config = dict(
    arch='dit',
    model='class-conditioned image diffusion model',
    dataset='retinal OCT scans (Kermany 2017)',
    train_examples=24607,
    image_size=48,
    horizontal_flip=True,
    conditioning='class',
    objective='edm',
    cond_dim=192,
    targets=['finding'],
    num_classes=4,
    cond_dropout=0.1,
    norm='layernorm',
    activation='gelu',
    mlp_ratio=4,
    head_dim=32,
    fused_qkv=True,
    qk_norm=False,
    inner_norm=False,
    moe='expert_choice',
    num_experts=8,
    moe_every=2,
    expert_mlp_ratio=0.5,
    experts_per_token=2,
    shared_expert=False,
    patch_size=[8, 8],
    layers=8,
    width=192,
    positions='rope',
    optimizer='soap',
    beta2=0.99,
    lr=0.0018,
    beta1=0.95,
    shampoo_beta=0.95,
    eps=1e-08,
    precondition_frequency=32,
    max_precond_dim=1536,
    one_sided=False,
    adamw_lr_other_params=0.0013,
    grad_clip=1.0,
    ema_decay=0.999,
    steps=28800,
    batch_size=128,
    epochs=149.8,
    lr_schedule='step',
    warmup_steps=1440,
    weight_decay=0.03,
    adamw_weight_decay_other_params=0,
)
Rows from block 3 of a small class-conditioned image diffusion model, named by matrix and row number. Rows with one number within an expert belong to one neuron, the router's apart. Each number is 128 + 32 x the weight over its row's rms, rounded and kept within 0 to 255. All counts start at 0. Numbers have three digits each.
Before each expert's rows are labels from the 100 images, of 14976 (inputs lightly noised), where the router gives the expert most weight on average: "strongest on" is what is common among them. Only what is clearly more common there than usual is listed. The data: retinal OCT scans (Kermany 2017).
# router: router (model.blocks.3.mlp.router.weight, 8x192, trained with AdamW), inputs 0-95
# up: expert up (model.blocks.3.mlp.up, 8x96x192), inputs 0-95
# down: expert down (model.blocks.3.mlp.down, 8x192x96, transposed), outputs 0-95

# expert 0
strongest on: finding: choroidal neovascularization
router.0:196182129153143128081143105115112137144170171170154097123148139069151108124170101150118072080164157110184184088135169143101134103193111136166130134136121203096104095153137151152101162072123127096104159126119100105085095157126178099131090152137108154077136140076140127128138165137148152111
up.2:114043121132108098159135115151121208183101183097101149143150125135144132056158123093110114110119094149142095108139137128150141153170123116151071100128087073082122148113110111116139147177085122144072071050136184105188139081144130173137184116153156089124106147136138158130169165145132120077
down.2:102102141116095148091107115074158132165121134162142181131115172137123070165083186156114069112141148180107086135136070116118140108136151114115138140086147086131133132135142172175154089106131154098102135170157128097124115097137098065140138133157134168109122137152092150165135065107156152170
up.3:118165114115124140151130097125109102139109109104127138152069149070136116088147130127066123150121094068147143109093126165124054131183127147128101081118095089093165103121108132150148186070140107080139129176175071153079098132194178215126111122181128135091192085144083102128149132129126177106
down.3:119118120159111072110117108166080103165113121084128154125126143165129248133137157114118135085107135175145173109111107130121131098137091174137126075183115153171101172149174052124114190034126089134126117157115117155096106154172191080172115137179124142128135111152198111170116174114134134066
up.4:090078159099168103107202141085140084114107125114139121153091159164081140098069192146191109209113161122164169116071159095104166183137080091143094119104058074074155144089151115129184119059104126172149158117146110085183149119125104141114146162148111090126156114105124085156086169125111139116
down.4:101135148118161200114112109116125114073132186059118143137168077144066162126113141146120138103114145183165133129148079155118066150123099101171105161086137128138122120134138150168084103121093169154120052104091185152143124128155133085155109133085124122134102112119075140080145071101120114156
up.5:124182143121155112115128111126127127184098142134123070129114089092108136017112110141135139124100108130164117166131129108131158092071160187099104112094132112103112132095156148100082110063155091093110146189082077166117043137074080107102117149144188151124122161159187065129100156113167182184
down.5:153064151123133073108144134132108179088126145150164134116117114109178116092185099122132084160121102151122138098222130150136129077103148151149087100154158129114121066125186165097113104096151099142108140189113076131154162155165174128115133105185138101116116125139099214219163172102117152068
up.6:135129077108115168135115140157145081140128103158129117166099101106121148083167074112075123107134139111177106118119135181124117097142170094193133122132159104099128101149121141124140159114170118129153118195065090136136161144080137085086097151068199227123210162123145102128172176100107153143
down.6:186074070143141073139181134144146130110132135134129104101159143083157163110149115096112098111149099148114126161125099071127141101124204094170116124132120157206144120141191109093157115050156088138197080162200092120189074092111197141104160115045109159160132103118096122091094216108138159107
up.7:147114132135194131165117127148124152158165153149121152051086107134115129190116212146154155121158072058103163135154131058172185168107142134094062174052120105080129163114107122135165095134082101128088096100177128123155173125150126157113120091127089094172092044124139132202084155140120119113
down.7:142122117187127168097122169128134136162104118126114089161127195137136153146100138187122092148102122132148151086133178117124065164161179101104121093087093107099109189126167121136075201165113098139156115095145118150131135152109130160091164138112134158151143115183199095143128095151141051090
up.8:125091085148143039125162127137135119179145087139122114139108112092097135113152193182125158139151156085149147135102110155158159144139175110158080093114105128071118149111133158123160109100118108085151114175158081140102154048110108140086123114161141056088068099156126157190102185138129194131
down.8:113135166130122095156113122087182121165132106154136119201112185123062095208110089196183134176125145152131125141105163160132172138102131186107077143115199125182244131145087132150144104110095139159102148049123042113099174192109136121131092169109114121135114110145173156134077123123140123139
up.9:171172105080140165083123151117187117133136141164126113118142089181220167129156111111102131127154154084103149150124099102156150086125106122125130138139154167176114066119114112169114111177129160133147117183129148067113160144137090106174099128134112144098121160156165132103144146165147107121
down.9:118112127132112116077063092111183164135119093119123149130165172062184146124139121158111118163163124153115097166114096100146074136179157078160130119162109120125083152126142152101099112166152151111144138183115106109136126157120138174073114114149152168124097158182140149128128183075106092072
up.10:172145131120117118100148126132126127105126089184141063189103176105089139093099154136072108100182115067095111103074112169134063103119117164143133110122115096112126138125090233144145097170226106136156172108117082130127108123153103175104108122128103136164112121163134133120228151135157148151
down.10:127125114118118112126092125145114122114127141104156171130101217135114159178163136153117153113092148125117101171103098132127156122099125076137167128166125189119159157196139156073136111134079072119151134039130147152134176081162154151127136147163060161126093133135124136130077182143092102104
up.11:151150127144107147125126106131126128117103114147129069197099166118102144051205141142103155157129133109140117134115124091115136061104163163155115076126176133112133125144142177131176131111168098090083108144166073101109090128202083065066105141187192144147115115127142095136111113115106215184
down.11:088100138130130087145127104113122111147134087127119121063154071095093112093096117120120081142111104126122138147170081150123129109128116139169155141152067155156118137158158164135064146090162097133151155046086100110155206107182148177107112095216103132167125088111148105155109217078141116121
up.12:134152173101122134139116102132107129140129100081095091125104099103098145103097096179073087146116122157182108169123113173100160078135187150164133171137155113113167145114165139155127082106150062077159128160117132133072049130129085111095149113124144152173159132166153088137152089098155173150
down.12:157100131117131148090106117132115081108153163073121119141146099113068147110163207124078146139180199129124092120114115115105116064094163155155137149123092144137111103096159122124132080131164128117110045127079142123119084118131138070141113133134137126091085214068117064134138145134153116149
up.13:135119172118144134192175161112116098118121097158108113098080131090170103106135164142184150127141106147155160159129127092107111087179084158135205127154171114174108165145106128123116150144094080116145100055154109177098087114193156132104182118131138140114168167106111110095137131159124130170
down.13:151126118104161124174099120142143117143068174089132165120087127158120098127132134137114178160138120123138122158113215094181097148166182146109152148113138134103145085124133124118176178168166164222100174119131111073165180153136103146201133122098173128151179147115169155103163101062164172170
up.14:146099153113116101098130111113138178125112140107172147144083143107041160111121095140137150143136154151082146080132200120088177130096169127076104141140111130070164132092150127099142125116138149061111127127145171129124167117132116113067140135136120124088188148152147112131108134135144107139
down.14:114137110131126104118174113070118101101163116111140150142145153025126133152110160146146114094114131131127100149107060148125136139077122125116168123176202085134121110159135145162122068124089120114135119123151117131069111172137106162134055143154078153127118119124119123143085105119082111218
up.15:176067113113123117199113127128121119184107131144153184104118102043161109117122146074141083138106174139137171126101159092186101115126125164116181077136125177098079170120162141152141103103057087137127091108123107132125173133138098088127119166126137122190169123098153150143107105142115189164
down.15:173093103094180120171141131122101118132075092157129088141088102238176125118123092040150177169110116132125131104146173110154161117126151132167161129080127112181169124133085145135163114122120100068097087092136120135077106084132180137141137098127149073144187133148195115086180111155075138179
up.16:128158041183158128072070114157154167103137100166137207142174116106103118138121183118074174141080062131092130095111150174134165179185085165102148149105157136083128114153091186149140134128144060126143128124105131096131100143116133140122137108232135134131094158152140142139140141150148154143
down.16:130162116083146139103103121149097035148128063134127133109163137171116095094157104130099113128121172116139153098138160171118149109055146123113146151157092185085127080095095111144125146093135166104064111102108146066172092099151151121163138097152111111122114054063150154104109132106098117126
up.17:101126110063127173113094056109125155178128179129133153100147143121137136119125102127171111111085072175140153128112092126103124103144139118122093173150105122063138107123092165147100142110179109121145092127081149142087076106123113137093142044110161161097123123151103159067129172111153174131
down.17:166141127085119128143121194099118095083162157101119203114126092135103159176145129132217155124127124147108137121141123190159117116106094106103153101187099176192147159134116172118175132114170098160076072094101201185103188119170129149134165203094152098160156129105097120155127120119110108123
up.18:165105149094123138066122174188131117151168140121131119129107087179144134134110117129074181149091137149176093083144121118122137204057107139066082145166072172116129053126136139127100147110127200182114119142108143109129109170113146086085082115144114096092150105089119089111136111129148123166
down.18:144126137110133131216144088127097159098094102075101111112135108104086091129080153086141030097119142080131121120165150105104096173111191123101088112136060144103126099077090192159123091127134125126152043160129131173149145137102198119186149146126191149192136224150140130138112139074113098068
up.19:137090076120086211137220159135142136141153132119141127175108103117147147201112097150139105124135116151117055112172070071114081148153100090117083121151121106136121160141078121138146143126124114129183116140094148144099120123063158156082141083151169160089208128084133137153149189142139122104
down.19:163169142113142106143096113144118099145147152171133122101164099158112127124127168112097112141163104122104160210148112169188125093142174182149132075108097139106114153156105120153132100099203102135065149130189063100101114132085187053137189145124105167153148095153055133115111141122136124106
up.20:144155134125157138138097140178089147160114129141109132084135146169125140156132145157146125094157102126120110115121075100165183132116150117146109133070115111112194108026198067093111101141100155067102122080171125159126135133160148118099096123145123164122153063167142160123084152115095111112
down.20:203105106136156150089127145127120127152135223153158080136098115185123120091106136108102137163079177132132128083141147085144144108125121150170098086138078152086154108136130181105160164183166066144138096132127120144109119091062146097102111127128150135110146143145142113117109084167106043095
up.21:086134103174095125148111095135108108126184117152189126081117150189124117161082087120158148081117182110169144100105118131130127135100176134106106144110105170140137077123173115170118096103132117116101084143137189140134136111141158112129109107118119090171154140110108085116134061157179099182
down.21:168118151079160145182127086150116083111172117099067141136144154184142147096118119103121048111115159124165100067116124158103116126200148100138182138111144149075127147130091137109103100138099143096133132088131121209136108127128115143214134117155109176121088091199102127134126155073099155144
up.22:131075123133120103130109135120106116121112099167144116107084120038070128123175109138122134127129130080153127132132114111119137116123185130134115175091118116118108129076114182123092155125127083083170159116100085109089101094101140128063119154181136124140146121176119150116165133115164177162
down.22:149085116132125124085108171122152111094138135143121109081137073159093132088103124235100102121158090136120121101146183106131144133102151166135160189137160115109155123102119181191132148151140223179172179110102113118075180128158092141125101099129107132102118125127159142169131102140150139145

# expert 5
strongest on: finding: choroidal neovascularization
router.5:174116113125143120203131104151090081124126133132126129144196122093162116103110140195121149083117047044204114209138141156102125122179132106117161111140116196148118123102151170111083129121118176223130125098079110165086172126136149129173130132134109124135114140109114126130116103080111151113
up.2:101120066174072073126090103143164163162141127055116198100137163172103161140205116118144105073107126095091150077133123082173144146107103133137111178170151144070188140125185119136165168103129156171114133113129106149142143136134115137064125170121100087089149189143113111069172182151132132089
down.2:115136135117107132111123138088091106116121130187172147110157159125114255147152093112094119120066071088158075131129113172092146158157148142125157128096181208126127151108144090158155107167138226180106093095086134140115103094159152129071143133100104117106139128090131097167105145133157108133
up.3:129147137130143133144132118159100109120106137151162078135036193097114129120087130142129137177110138124184096118112108138121160154073110189158101101100110126124094077130154163126115093122105113128150095101138072178114112134131116164136095137118113157082125097196117155090106114112107091110
down.3:121102148141117128145159143155083123108139110192091131088049114150126153124127132189089088106133115157157116117111119150118124107130115108173152080108177073118124116153129140081047071113115150114131160118105090115073159094125201134126148111086129163193185104142153160145111166117126111143
up.4:115135108118122132100084176082140126174102160122074110092144104165128119100072089146103158148137142168128159127191140096135114163114066158157080128185084144151145092142161054154137152105120079097105138142114095162131138128122158135045105091112105089074131153174129117084178127069139124149
down.4:173149101144081142127054092078112094142142176089107118144114114170094066125110173121121110148098079151135087053147192137103121127149100176139131102156110192114163086103149183097107194125145067159134129116119145094155151133083157138077105098112149155130131149146132106153148157103086138144
up.5:126107083121064131155109147142134142119071101106158124093134068072090164112134117165103214151158110076091128136099124120085118155127093094122082076089114164116124144138116154109029098133135146102133117134079126112145138128109094112167091129104142122103142131143133116151143076093147082130
down.5:139105081146146107118122131135199138118134158125048144164133138140093157121113113158133045083174118193150146118093098125166151119130127151106133132107150077120112129129088146166207121095104043136092144146150125111092080097134139084111128121136121102104104113188102135134117094161107117062
up.6:126133123118085143076060137126171126099176083137063184119081076144115134156127087082140068160065119113131140143128149108085141104093107089104125111135119111152141160162139135143158133107154179155103177174116112091169136110126117128092183103116074108126109187218106071131119133177075110097
down.6:165182153113147102101141114137161133085109130172138123135159162160189097117119207134151154067079144192080067102083146134131100121113087154153163126117190124129155141150124157142146111161145087124119169142160116167118103174132102124145086148144112173154138031132160170117144117146074145119
up.7:170109114099144100105104114135097115120143115170157131075116107071157161124105141089124151190107069153104109131120098113109083108151114160092143147126148138113118144152074179159184061131064089110133187100120104102123172118137167139136172132132053159132174088161109110099080112154145114124
down.7:103155142110155124118167096120084143122082113198183086116137141186013147145138172114114114037114184140117150138107045107127145151097137109101112151110152111127131100133075168154141148154128157122123174145127126160114146129110107099146165134134130103147142125109115129121138110141121146135
up.8:136141131163169097139161117106137095114088124125107128099103172120124147132127092118117096125163081119121158137076095189118081057106119118157163172148132090157105138088119175083107140150108103159086115075048079166139189128074094179128144172168145172128150126135132175111119134147125137133
down.8:109111150124134079089187160108102074145082122147144158171078090176140146116137149158116115172136156116175152108168097063134173094149144144128130087153144171126102175083151132119203178135160115085177179096220091102123094127065095128188154110145142114109134159101115215124196128106156178137
up.9:123131115142111156113161119113160144109113158158168117072115176133089147181138073133101100153133123115158107106127089110088097115126140132071122126104115111106088133113121220103105098113067125098134104118076147161140081142215097188138122163112104199111089151144163188083121126153124106082
down.9:151135143126132166120141160167118160151162150128142096180146101131145148135165119121095135113155118162151086116104158192159096160156124137068059145151095129166108145117155182109056111135146126155113144148080207096130163125185094134159096096138177196162154126138121163172150095170148113131
up.10:103105066212115139186105084135204130118123087159152121141116106145125119165140172128134103072123099135116140126105123160098114167176139124165162127136158128136128133147170164204181145134103126090123148116159158121112140117104090114089100131127139095173133125194113168086202149158143157192
down.10:150157106155159088152153133147101150147105118158197162131109128132098047096140172141099112173118128130153163174123096118149144112090148143104100079064126126115112119114104154206106222136111131111130148089139134148125143119080152133121201122118170111122159150162204182123171117169125138097
up.11:108095092143095125140171052129110100129154147132140118095135097087182132130156166126080138078122140147164121176058169123147116169114115091085123081176108121069099092134090161129106136100126127170105121100139142158158180150105123097086129097155115090180168150042136097130162084152043124117
down.11:181128106135126135086174130140099117131084118173079148114087124181147200112082122113070107180158148123103176120117157150106161163130076120090118126111040153168114184151151121137166179099139051135143137113145123058167148134132137125112106167147023148056082079072128122138112157118124138163
up.12:085164164136191139132104090135169114140110132144156130139119137187203128195139147139120141150118109156114172109124097098121151143102123202124128115158144151120135138116127070125143106119185132148158000133118143136093120138158132095088145132181163239093127109137134087098139145133093137149
down.12:159176060141141111099122124176120148122086147188122066112162189091158159196162116101152119123121121117088160176165093136104123129176191154136153079145084114157157155157139123100107151117144109121133040142064124149141111108208162162156176090103113111141119159171154067176126134148123096128
up.13:068150193108188117137068091163114156088056145163186133132148135081128151147148149153120068132144115147119117158146152160084152090125094133131108114078139120081142149095167159105184136103178135117106092161093123101163113087088103113151161089164122159157097150170138150106126133112188143117
down.13:128131173176121160142187157130115104120076136100079143113135138126210172156155128045158144072149137093147123091167189130101112126108099184166085130158128094141202125184160088135125156088126087142117180099104130127188144073141116127130128116092101139140097158110067147114105183115136154069
up.14:108096104126051100149144110119144100093123155110111132084146158165120154091058135069114138142140197146119103155147079162048121110092141139129130164076131116135103159149072120137137141124210141138150117150093133102076148154103105104147095146114106103160104114129070128141111034113130137107
down.14:095135101078199113138115122068142114118142187122193102159124154105150113120138127114132117195144029089142145073114116132133194082148127125085127125104184233128148089118122132122170132110121136189142170113163126081107142111129097166106110146116071113086134072100113150153128113155075144139
up.15:105138117123131138148103130169140126200120111153130141147132178112116146113136188151114109135152139095116166090097095169186112112099161121101116192125142066121145095141120206128078163100107137162139127109090138145128099170143123065113131137089155098092111071203190168139099127127086162154
down.15:182116073170146142160056135176136096088126113144135112129163133184138091134150085164093152144114139194175095137139152170114122104232129138118077081101145216093155220144099161126135081098135133122106090078127152123152116080156137159117133077088127114159112217161121123112123146109111153075
up.16:075116179146199150118100150144141150093118163166125160170085072154092123139108147143186088152146053149162091087106151197140144139142111168137110150088134130105173136101142129130115143084117089143139126182136110054106059148140141109167116144161114145159133118155108158104077101103190170140
down.16:165130111122154138124121113151139118088144149234102182098180094123101137143170202076138219144116124196086147118116102133140119115158170091076128117120136176135114101163122095116119179091145150107102114173156140147077123113143151126178115110083183108159101124157163151120166125140128165138
up.17:141134131163131060132135084108115109103131092147112122082114103123112130185210153180118137137080069127114141164177165149065165121131177117103196123045131065114104139138109123136100116119136168104141076124177091100153121148197055134136096163167184111150131163081106125125159106092138078091
down.17:144156138120101116115127212129115180133165099157199112130127143135151128127145135107144096103110133193113150182145139115123138129101093136123121143166166194152177059088075139111070139117147120112132069143095123096098129121091188139111128089126139096134084166064133107102172143144150138123
up.18:117096146113120112181160147141142167175135175138153168109137157145142141093153088107195099150140104122157144120090117138149037111131171119071146188157128121118129143162159187090173121137070107121078130158052055163086198117118080117106163173109130106122177093186126148129094109133145099103
down.18:116167148141093133144086075145140116087115133110166109146155111128176123060143100108180107111154132151143113077126126207109225146122119118122134175124107111142108107177175172122076089179086134161150172129157104126150083134074096125160121109130087060103058134136110083130080136139131116134
up.19:131134160125147095143093122096123127124142169107125194126138150122161160119108111122221110180200124110107071145165107101160146064104111150092164068070066122089116144063102125124160123172137122100111094095119110141136162132143140122100059133150112134140138126156181149175118085154110154196
down.19:096145137085132154141050103122116116164076111185140143112043119095139121141102153143179136101142151109194101107144103128120154075164160088096205183128113153153117122154137112146199114125096080126094071168124124128108163094136129116084067117145150191103148153123134101104145084102180179156
up.20:160130081135079114080112164152124131150177126135128158104098120136103140099091129150112136139158074111087143081121101107140136195114184162107096105099136072124188091159119134138072159088092204218136118114086106054096172083147110123110181109124179094121165118182140122142144173102050127148
down.20:083097053128127101151079126121121100076109130155136168114175146105076145151157129174062114170137129121065139134068048175097105146176159088115094111111166162133125111110138169159128145127159137075109111099168094116140108119142075130121138086087116083162117096192186123155089127220086176112
up.21:116133135117162113142133183127215072155103147123119148160065132093137139093150146130142137099107074117129154067157127121136168139103101098097159108156100062099023108128230141097148101128089189170123143081199141146083102128153190126126073119161139106093153180057174119130129109169072124118
down.21:126153157116157091168129165150150116138149195163148146083125148097140156117169169183148179116142174108087162123129181120135138150158081107122144193120126112151143113118185079127152111141123119075130152112154107109083129123137101072156142146130149157122154076063172118127108077108102091150
up.22:154129165178172090098097124102105088111036167139121176129154081133217152109116122117148160144107153148089091125128158053108117076113130142131091126138167135141088160082074136109130141131162113111137089096169139215127132104046117099132150169144093169082120157100113076133092132166121136150
down.22:167128150152190075131095137200139111124152169180090188106110099158090163116101191183130124144091089142080089119157147130134160112133168120110126149119192093138067128117122087153162197128122135103118138125145147090106111146123165131113131106080163045118168095053128152096155114088144110117

# expert 4
strongest on: finding: normal
router.4:075120140094133133106116179103097132146134090100183137150147163218111078092051185165127156190154167148100153072159141128172144100115128097123107151128121091153182135117131093104162079124175129144106145121126123131116126129158081108158089103147127143147083120107151176132141164169126165112
up.2:147153116126147161159111113148139140124161090151164119175131125095105108071116069159114167154110137110145126146170070107122154111168100147100108140132122058119093204163144101160145112164095169112139139129162174063131099134135158079110117144078158140164144128188130107155086120154148148186
down.2:201147130151161127170138142080173150152054051207114156131123150126090075133115169152129075079116143097114137109130110112122158109061122106144112074130174240186156111162103121159078053148084072123124127108102113176123136104109129167112142086123142122124157160174123133114139193110178157109
up.3:116120132108088124063173120148115095130159185100122162102100101152079161133197080141113144149110075127059163144125196101167142178063074108085107118111113119168142157170198163121140077089061176130080122099121125078146087186106148173088147087167095146150155119128095074107141078129137106159
down.3:166127119161159119176166147135107144127138196103133192139154150152128158159136218167145139076129164143111139090123110141084133187109134121065160178100113186113115122081107165114144120107086158144135158100116095150114180153130167077139085128198163106091180180141129134108110104160143090115
up.4:099148106057097124147159149155147177179108133064145116141110139117142166130157182129049173202175110112091158187150133128174085158143112129135151148150113130139133159122135104151142178174138140109096144144102143181146177114134111164123140133177092100118109079159137153079144138171094133142
down.4:076125135139159117132171128162138148130152174197139104119164112130157164157143142079174218069064133218064150101136129085157117095184127133161156117118143092200133104148159154127088093129133081108098195154179133116093106142140102112082147105128133139102144077175135153127152091181111118165
up.5:079119115128115138144135130109079162150114121151119159106151168157181095115130178123073120131080103136137150094073128108159093171146094109161137114209140109130129097132127174120122168101131118200104085162105132146146158069058091176087153072149100126130182138114158109149177151128174181109
down.5:142127160123126094123050122102059122116130070156181175127188165072191090158075123167096173152143137135111206070085154156173150114068090113109150106109136163107081148150100083149154123142167142083118152141116110126103149078162156168142130122119171138125212149092110116102114120139139123139
up.6:130158138152103124094141118135117129175137155140083145143038136131125115155157137185112072088111085121118137097053116081149097117142112102129102107091128132081130164129154150094151124074114066112159185088106102145177111137137135152153126091054071117121154099165142159132194155163175133125
down.6:144113122174109104111135159185144109129100087162163091110032161163123112081140074176099165134080150171106104139103108151150137108129092073160156125094096109129100084106099106143155149132128209172167156122102127156170121155142135097155160145166062118111139147153128146160090072155112133157
up.7:145096118129133195157132116142135163096136102101160083159118126117115132177132071131149129141135141148096145154180131173185073172174137144112109122156144115107133101104104145126125132139117114203126126060170059199110170131042136100085152149106166092181078169167102115030161123146090133178
down.7:121219164117149174092097124136096192165122183090131085077112103198138173137106180157144111119134142137091117124056097103095184131159138136077130122127153118131123172088131067146177099106214134116116079125080096101108069100082167147079135114136119088095162098149085083197058145127108110145
up.8:144103119086097173124158088082123131124127150146092075144178149110093147052108188130148098094111094163171110096165139161086132162141171106081126136193114055134126176180119088198125183113121171110131176092110130155137135180176129082030111094088122138181109113138155119174137167114166079123
down.8:143100138133077146104125120127114133125088102119149151080098161097153133141192189096117130144153239181141112143137078143079151130083164098073124121106162178130142152115102110101150144074112119170127122205114099145084140086129150101122052127142143169116134117181118119146115130116071129071
up.9:149111131168119183155154060185073120065173159154128087111180126141164127149121118131142105113106110104127119158072093107124096093126139128137134083129151211093093130149160137129121128127101009120149168129143139066163117189121146082130113145116165198094161151128193104114101117170179113174
down.9:142146145145176194113111073125090065128117118117094119110081113067135236125139119165157146117139147159083181094152146119127132129184110063133132155108098212118168128106198122097129106141133149145104094100110122134206141106099161204117137083143155085173126089124129134093122137152166139169
up.10:128119135146138098144059149056125070108186154121109161175113135175123135097119102109136103104125065063153114153105130141115149129148119145123137149091138083095150080090146137116187079119135145123129173133125112134121107094121150139162097200155051110144141147103107159103126155221095116166
down.10:171103111124130166122191132099094107169168193123117129182132140216083180154125140151135128129099080117095122136131134120124092141127161143133053112119099171149151118124150176157095121092161167127134128122143109113153130157116164158134091165121092164121110126182128067178138134108048021140
up.11:116102158120125117126170135095164095125165130091108058067138129152145137127114118127118113135121196053152100146156153092142117085122078157152094069169100135128118081079138112095117136119148084108071115165129074192151177101089128141076089105127155127195124066153128112178112179155098155081
down.11:157179193080155074110107139123177120092130131078131127163134130180133088101181186155126169075107082188094186137097139113137114089163086099097132117133145135169130101083123076120163146053122115115119137102126132067142105138136114160082146158151074102115090127148149125145157176107083131108
up.12:090098084101088110151147109088137185112162135098151157117174088091114127120142157120154107133095143111153136151076144118151125205179132118102140123191179141139103078078121136172099163197073132177104088104127167171166177131121101109150210181160096117122159149185156160111131098142127106186
down.12:143089153131192179161138114101089074141139143161166085142114123129138063106161081196129116114106103117143113134151156151100140130153111118138093097172096095097155081189159138204143114061133089134126092149132081124092104075096143129078111173122163195111136144154134109128120055133122130161
up.13:103154145080084154106151180178134083138146147086110145122144103106147168138115113153110156149158090105115212144143137134100177141084106111140097173146181072109038077093104133065150066112135198138121189104153129158144105141107108099092112124126101116147123128095091134087105100152157098189
down.13:140111103078144152129148121131130166128100226157126137139185132165144192119145164140096118161098170122227122116116149145120190137151126112107080043146179099114116112085173145079098116121110078055124114122082129041087162136096088158160106137147122096081138144184132070162161105136127140123
up.14:179098107097110116184147157154085110102111165177140123082191127164099113151108136129204128113170210161138078150150156100069154135110114128114138115092119088121137152150157154135144188066186074088155135112161107155173125114154174062050136097131202134115157148166145150135103142116122164087
down.14:109082138138103137170111132096154141094183106111116128168157129083154133110138182193094118178162080147092107079106119105119092100094119085149160091138133160146119119140173111079083202125121145097150165094180084153095106184115082171206111173153076175158096183135136110192132166133099084145
up.15:116139157136080108108134124159138117082074116079074156084129122133173146165168053120088137130141148078127158056146141103128104106136162153093140167227129135075118156125110105152133106089179085097178125159092131072112148089122154096126154074157134128091114122143088093107094107102162131112
down.15:128131127081128113129116146168125114112172139134127153121063146109162123142158201060148121055187169146182095146120154102108097160172210169137166124152170094168140138096111120153141133097139131123099168166132124174126111191148098132117129142128117116089113153172115153164148108181151129092
up.16:098165182114130077118112159164093100093134101129130086119072136089136093122161068120202177129131117101123116143066067084099129038074087144177151068157133131101112137106150184151113138109142093123139162134160049139163061117154119202127149168101173166106153123127120100115134148071125133154
down.16:106073159119120133166097195135095133118165075144146120147107136067122137119127143096174128096112128107110126144129170137204137077091092114182104130163154128095133115179131109149096132103130073089097087088104081134123121118192118096121064124102116094168105128112134077120087139158123159083
up.17:094064224138181111151188114121066169156112123110170112137135159104078142146145115125126114112114152092127135146154072115099137169094076144180134069097059123103170175089106110125120076152118160118184133127143155211081102085151122190122117129087163102157155125157183132168113144118086113138
down.17:118153209119123162077113191142124151087167187123079100154108144094054142109153148084104182118101160140146181123076166133130093126177102114152110138098129193085203118090161083139046137109117095147068083146091184107082123096094205068088148115111116112106110163163092077098133120175124071143
up.18:121111130174101081193120122137138141127112153115109147092092094179140162234113170115126165107149151125097089095158090063120121114158141105126139146178129149133099152101131077152137110159075125131086153113095174066120080112163094073144157131136139169109175208135091084148094143100157144138
down.18:161181113096136058141092130154124106148148138134197158095148129111147161139126107158091109127123148137085145133155136188154064143126134169109123104201125075113089127112091100103123131201082118144123161108154155142143203081121148115103099091130189158112082068135088086034133151107083163131
up.19:143086146109109099141166138130216097141124141084123140118083139062172116132139121148163117092133154115161146092114069116117074103157133107141139066107154148072127084090154115138106158114109130084136077090119139125135103113129119084101136144126137107126126140088178125159091112074130097092
down.19:096124110106142133141192085090189148098137136117133121163175153116158146159074124149073092128118154130137130213106032114126085192120111098096110151177136122121112106130130137114100114160114116160138149197166171147127117178086150167167129144138152089122107121094172127145102132122043124105
up.20:105157129112129128104070065061103146117148084108137170110137071164111135118143126162111128147057102132116111100144117080121171138098141083140130113114100105092128154196206086121204119084137113104125064156135108105192151109126124121134119105151133122089154165169152117109180133135203164148
down.20:154100147107106123074141099137131098149148190103154133147114104093130174120114096139140153143095164199200155139082089178110107138136121172181147143123181166193126134097092096102100121130149138150114169111111087109118125149142121094139157108151137110118145068168143109144137151072135142154
up.21:085113179107142126183123102131172094111131116099089089176128100141158154075071124158138144116155103026128073061126135156176059053097126108113146152139124090121104102104115132155182133108143108100122121105178135121075139182089121146123127101107122132170139152176083121174154097104127119121
down.21:161160169107151104179101080109150137093109072088128139118105122198126135119135143156148051148130153191138093207132137095128137107122089112145125169138118099134137144141108137178193166139164126172110138156114153147143173067124129140190138113087116142107146109160145176070104141122118147126
up.22:112135158171072164134099239150160142152116139117097127113170137125148146143102124087094109087103110063138149119077087104163133119165081183092158118115170079110127114165145132135152083155148116126168108092154114077092112150097158162130115096135119121130165158105154115141138112163110074086
down.22:199123149101117143143107047148168106127144177161180103173173115156178136159144098155112091200122144114097131128137169145130137092124078154147097105101147131181135128121112165139143176127144167132097139111098108129133139088107094128198136104159137106150135118166131127083153157156110084094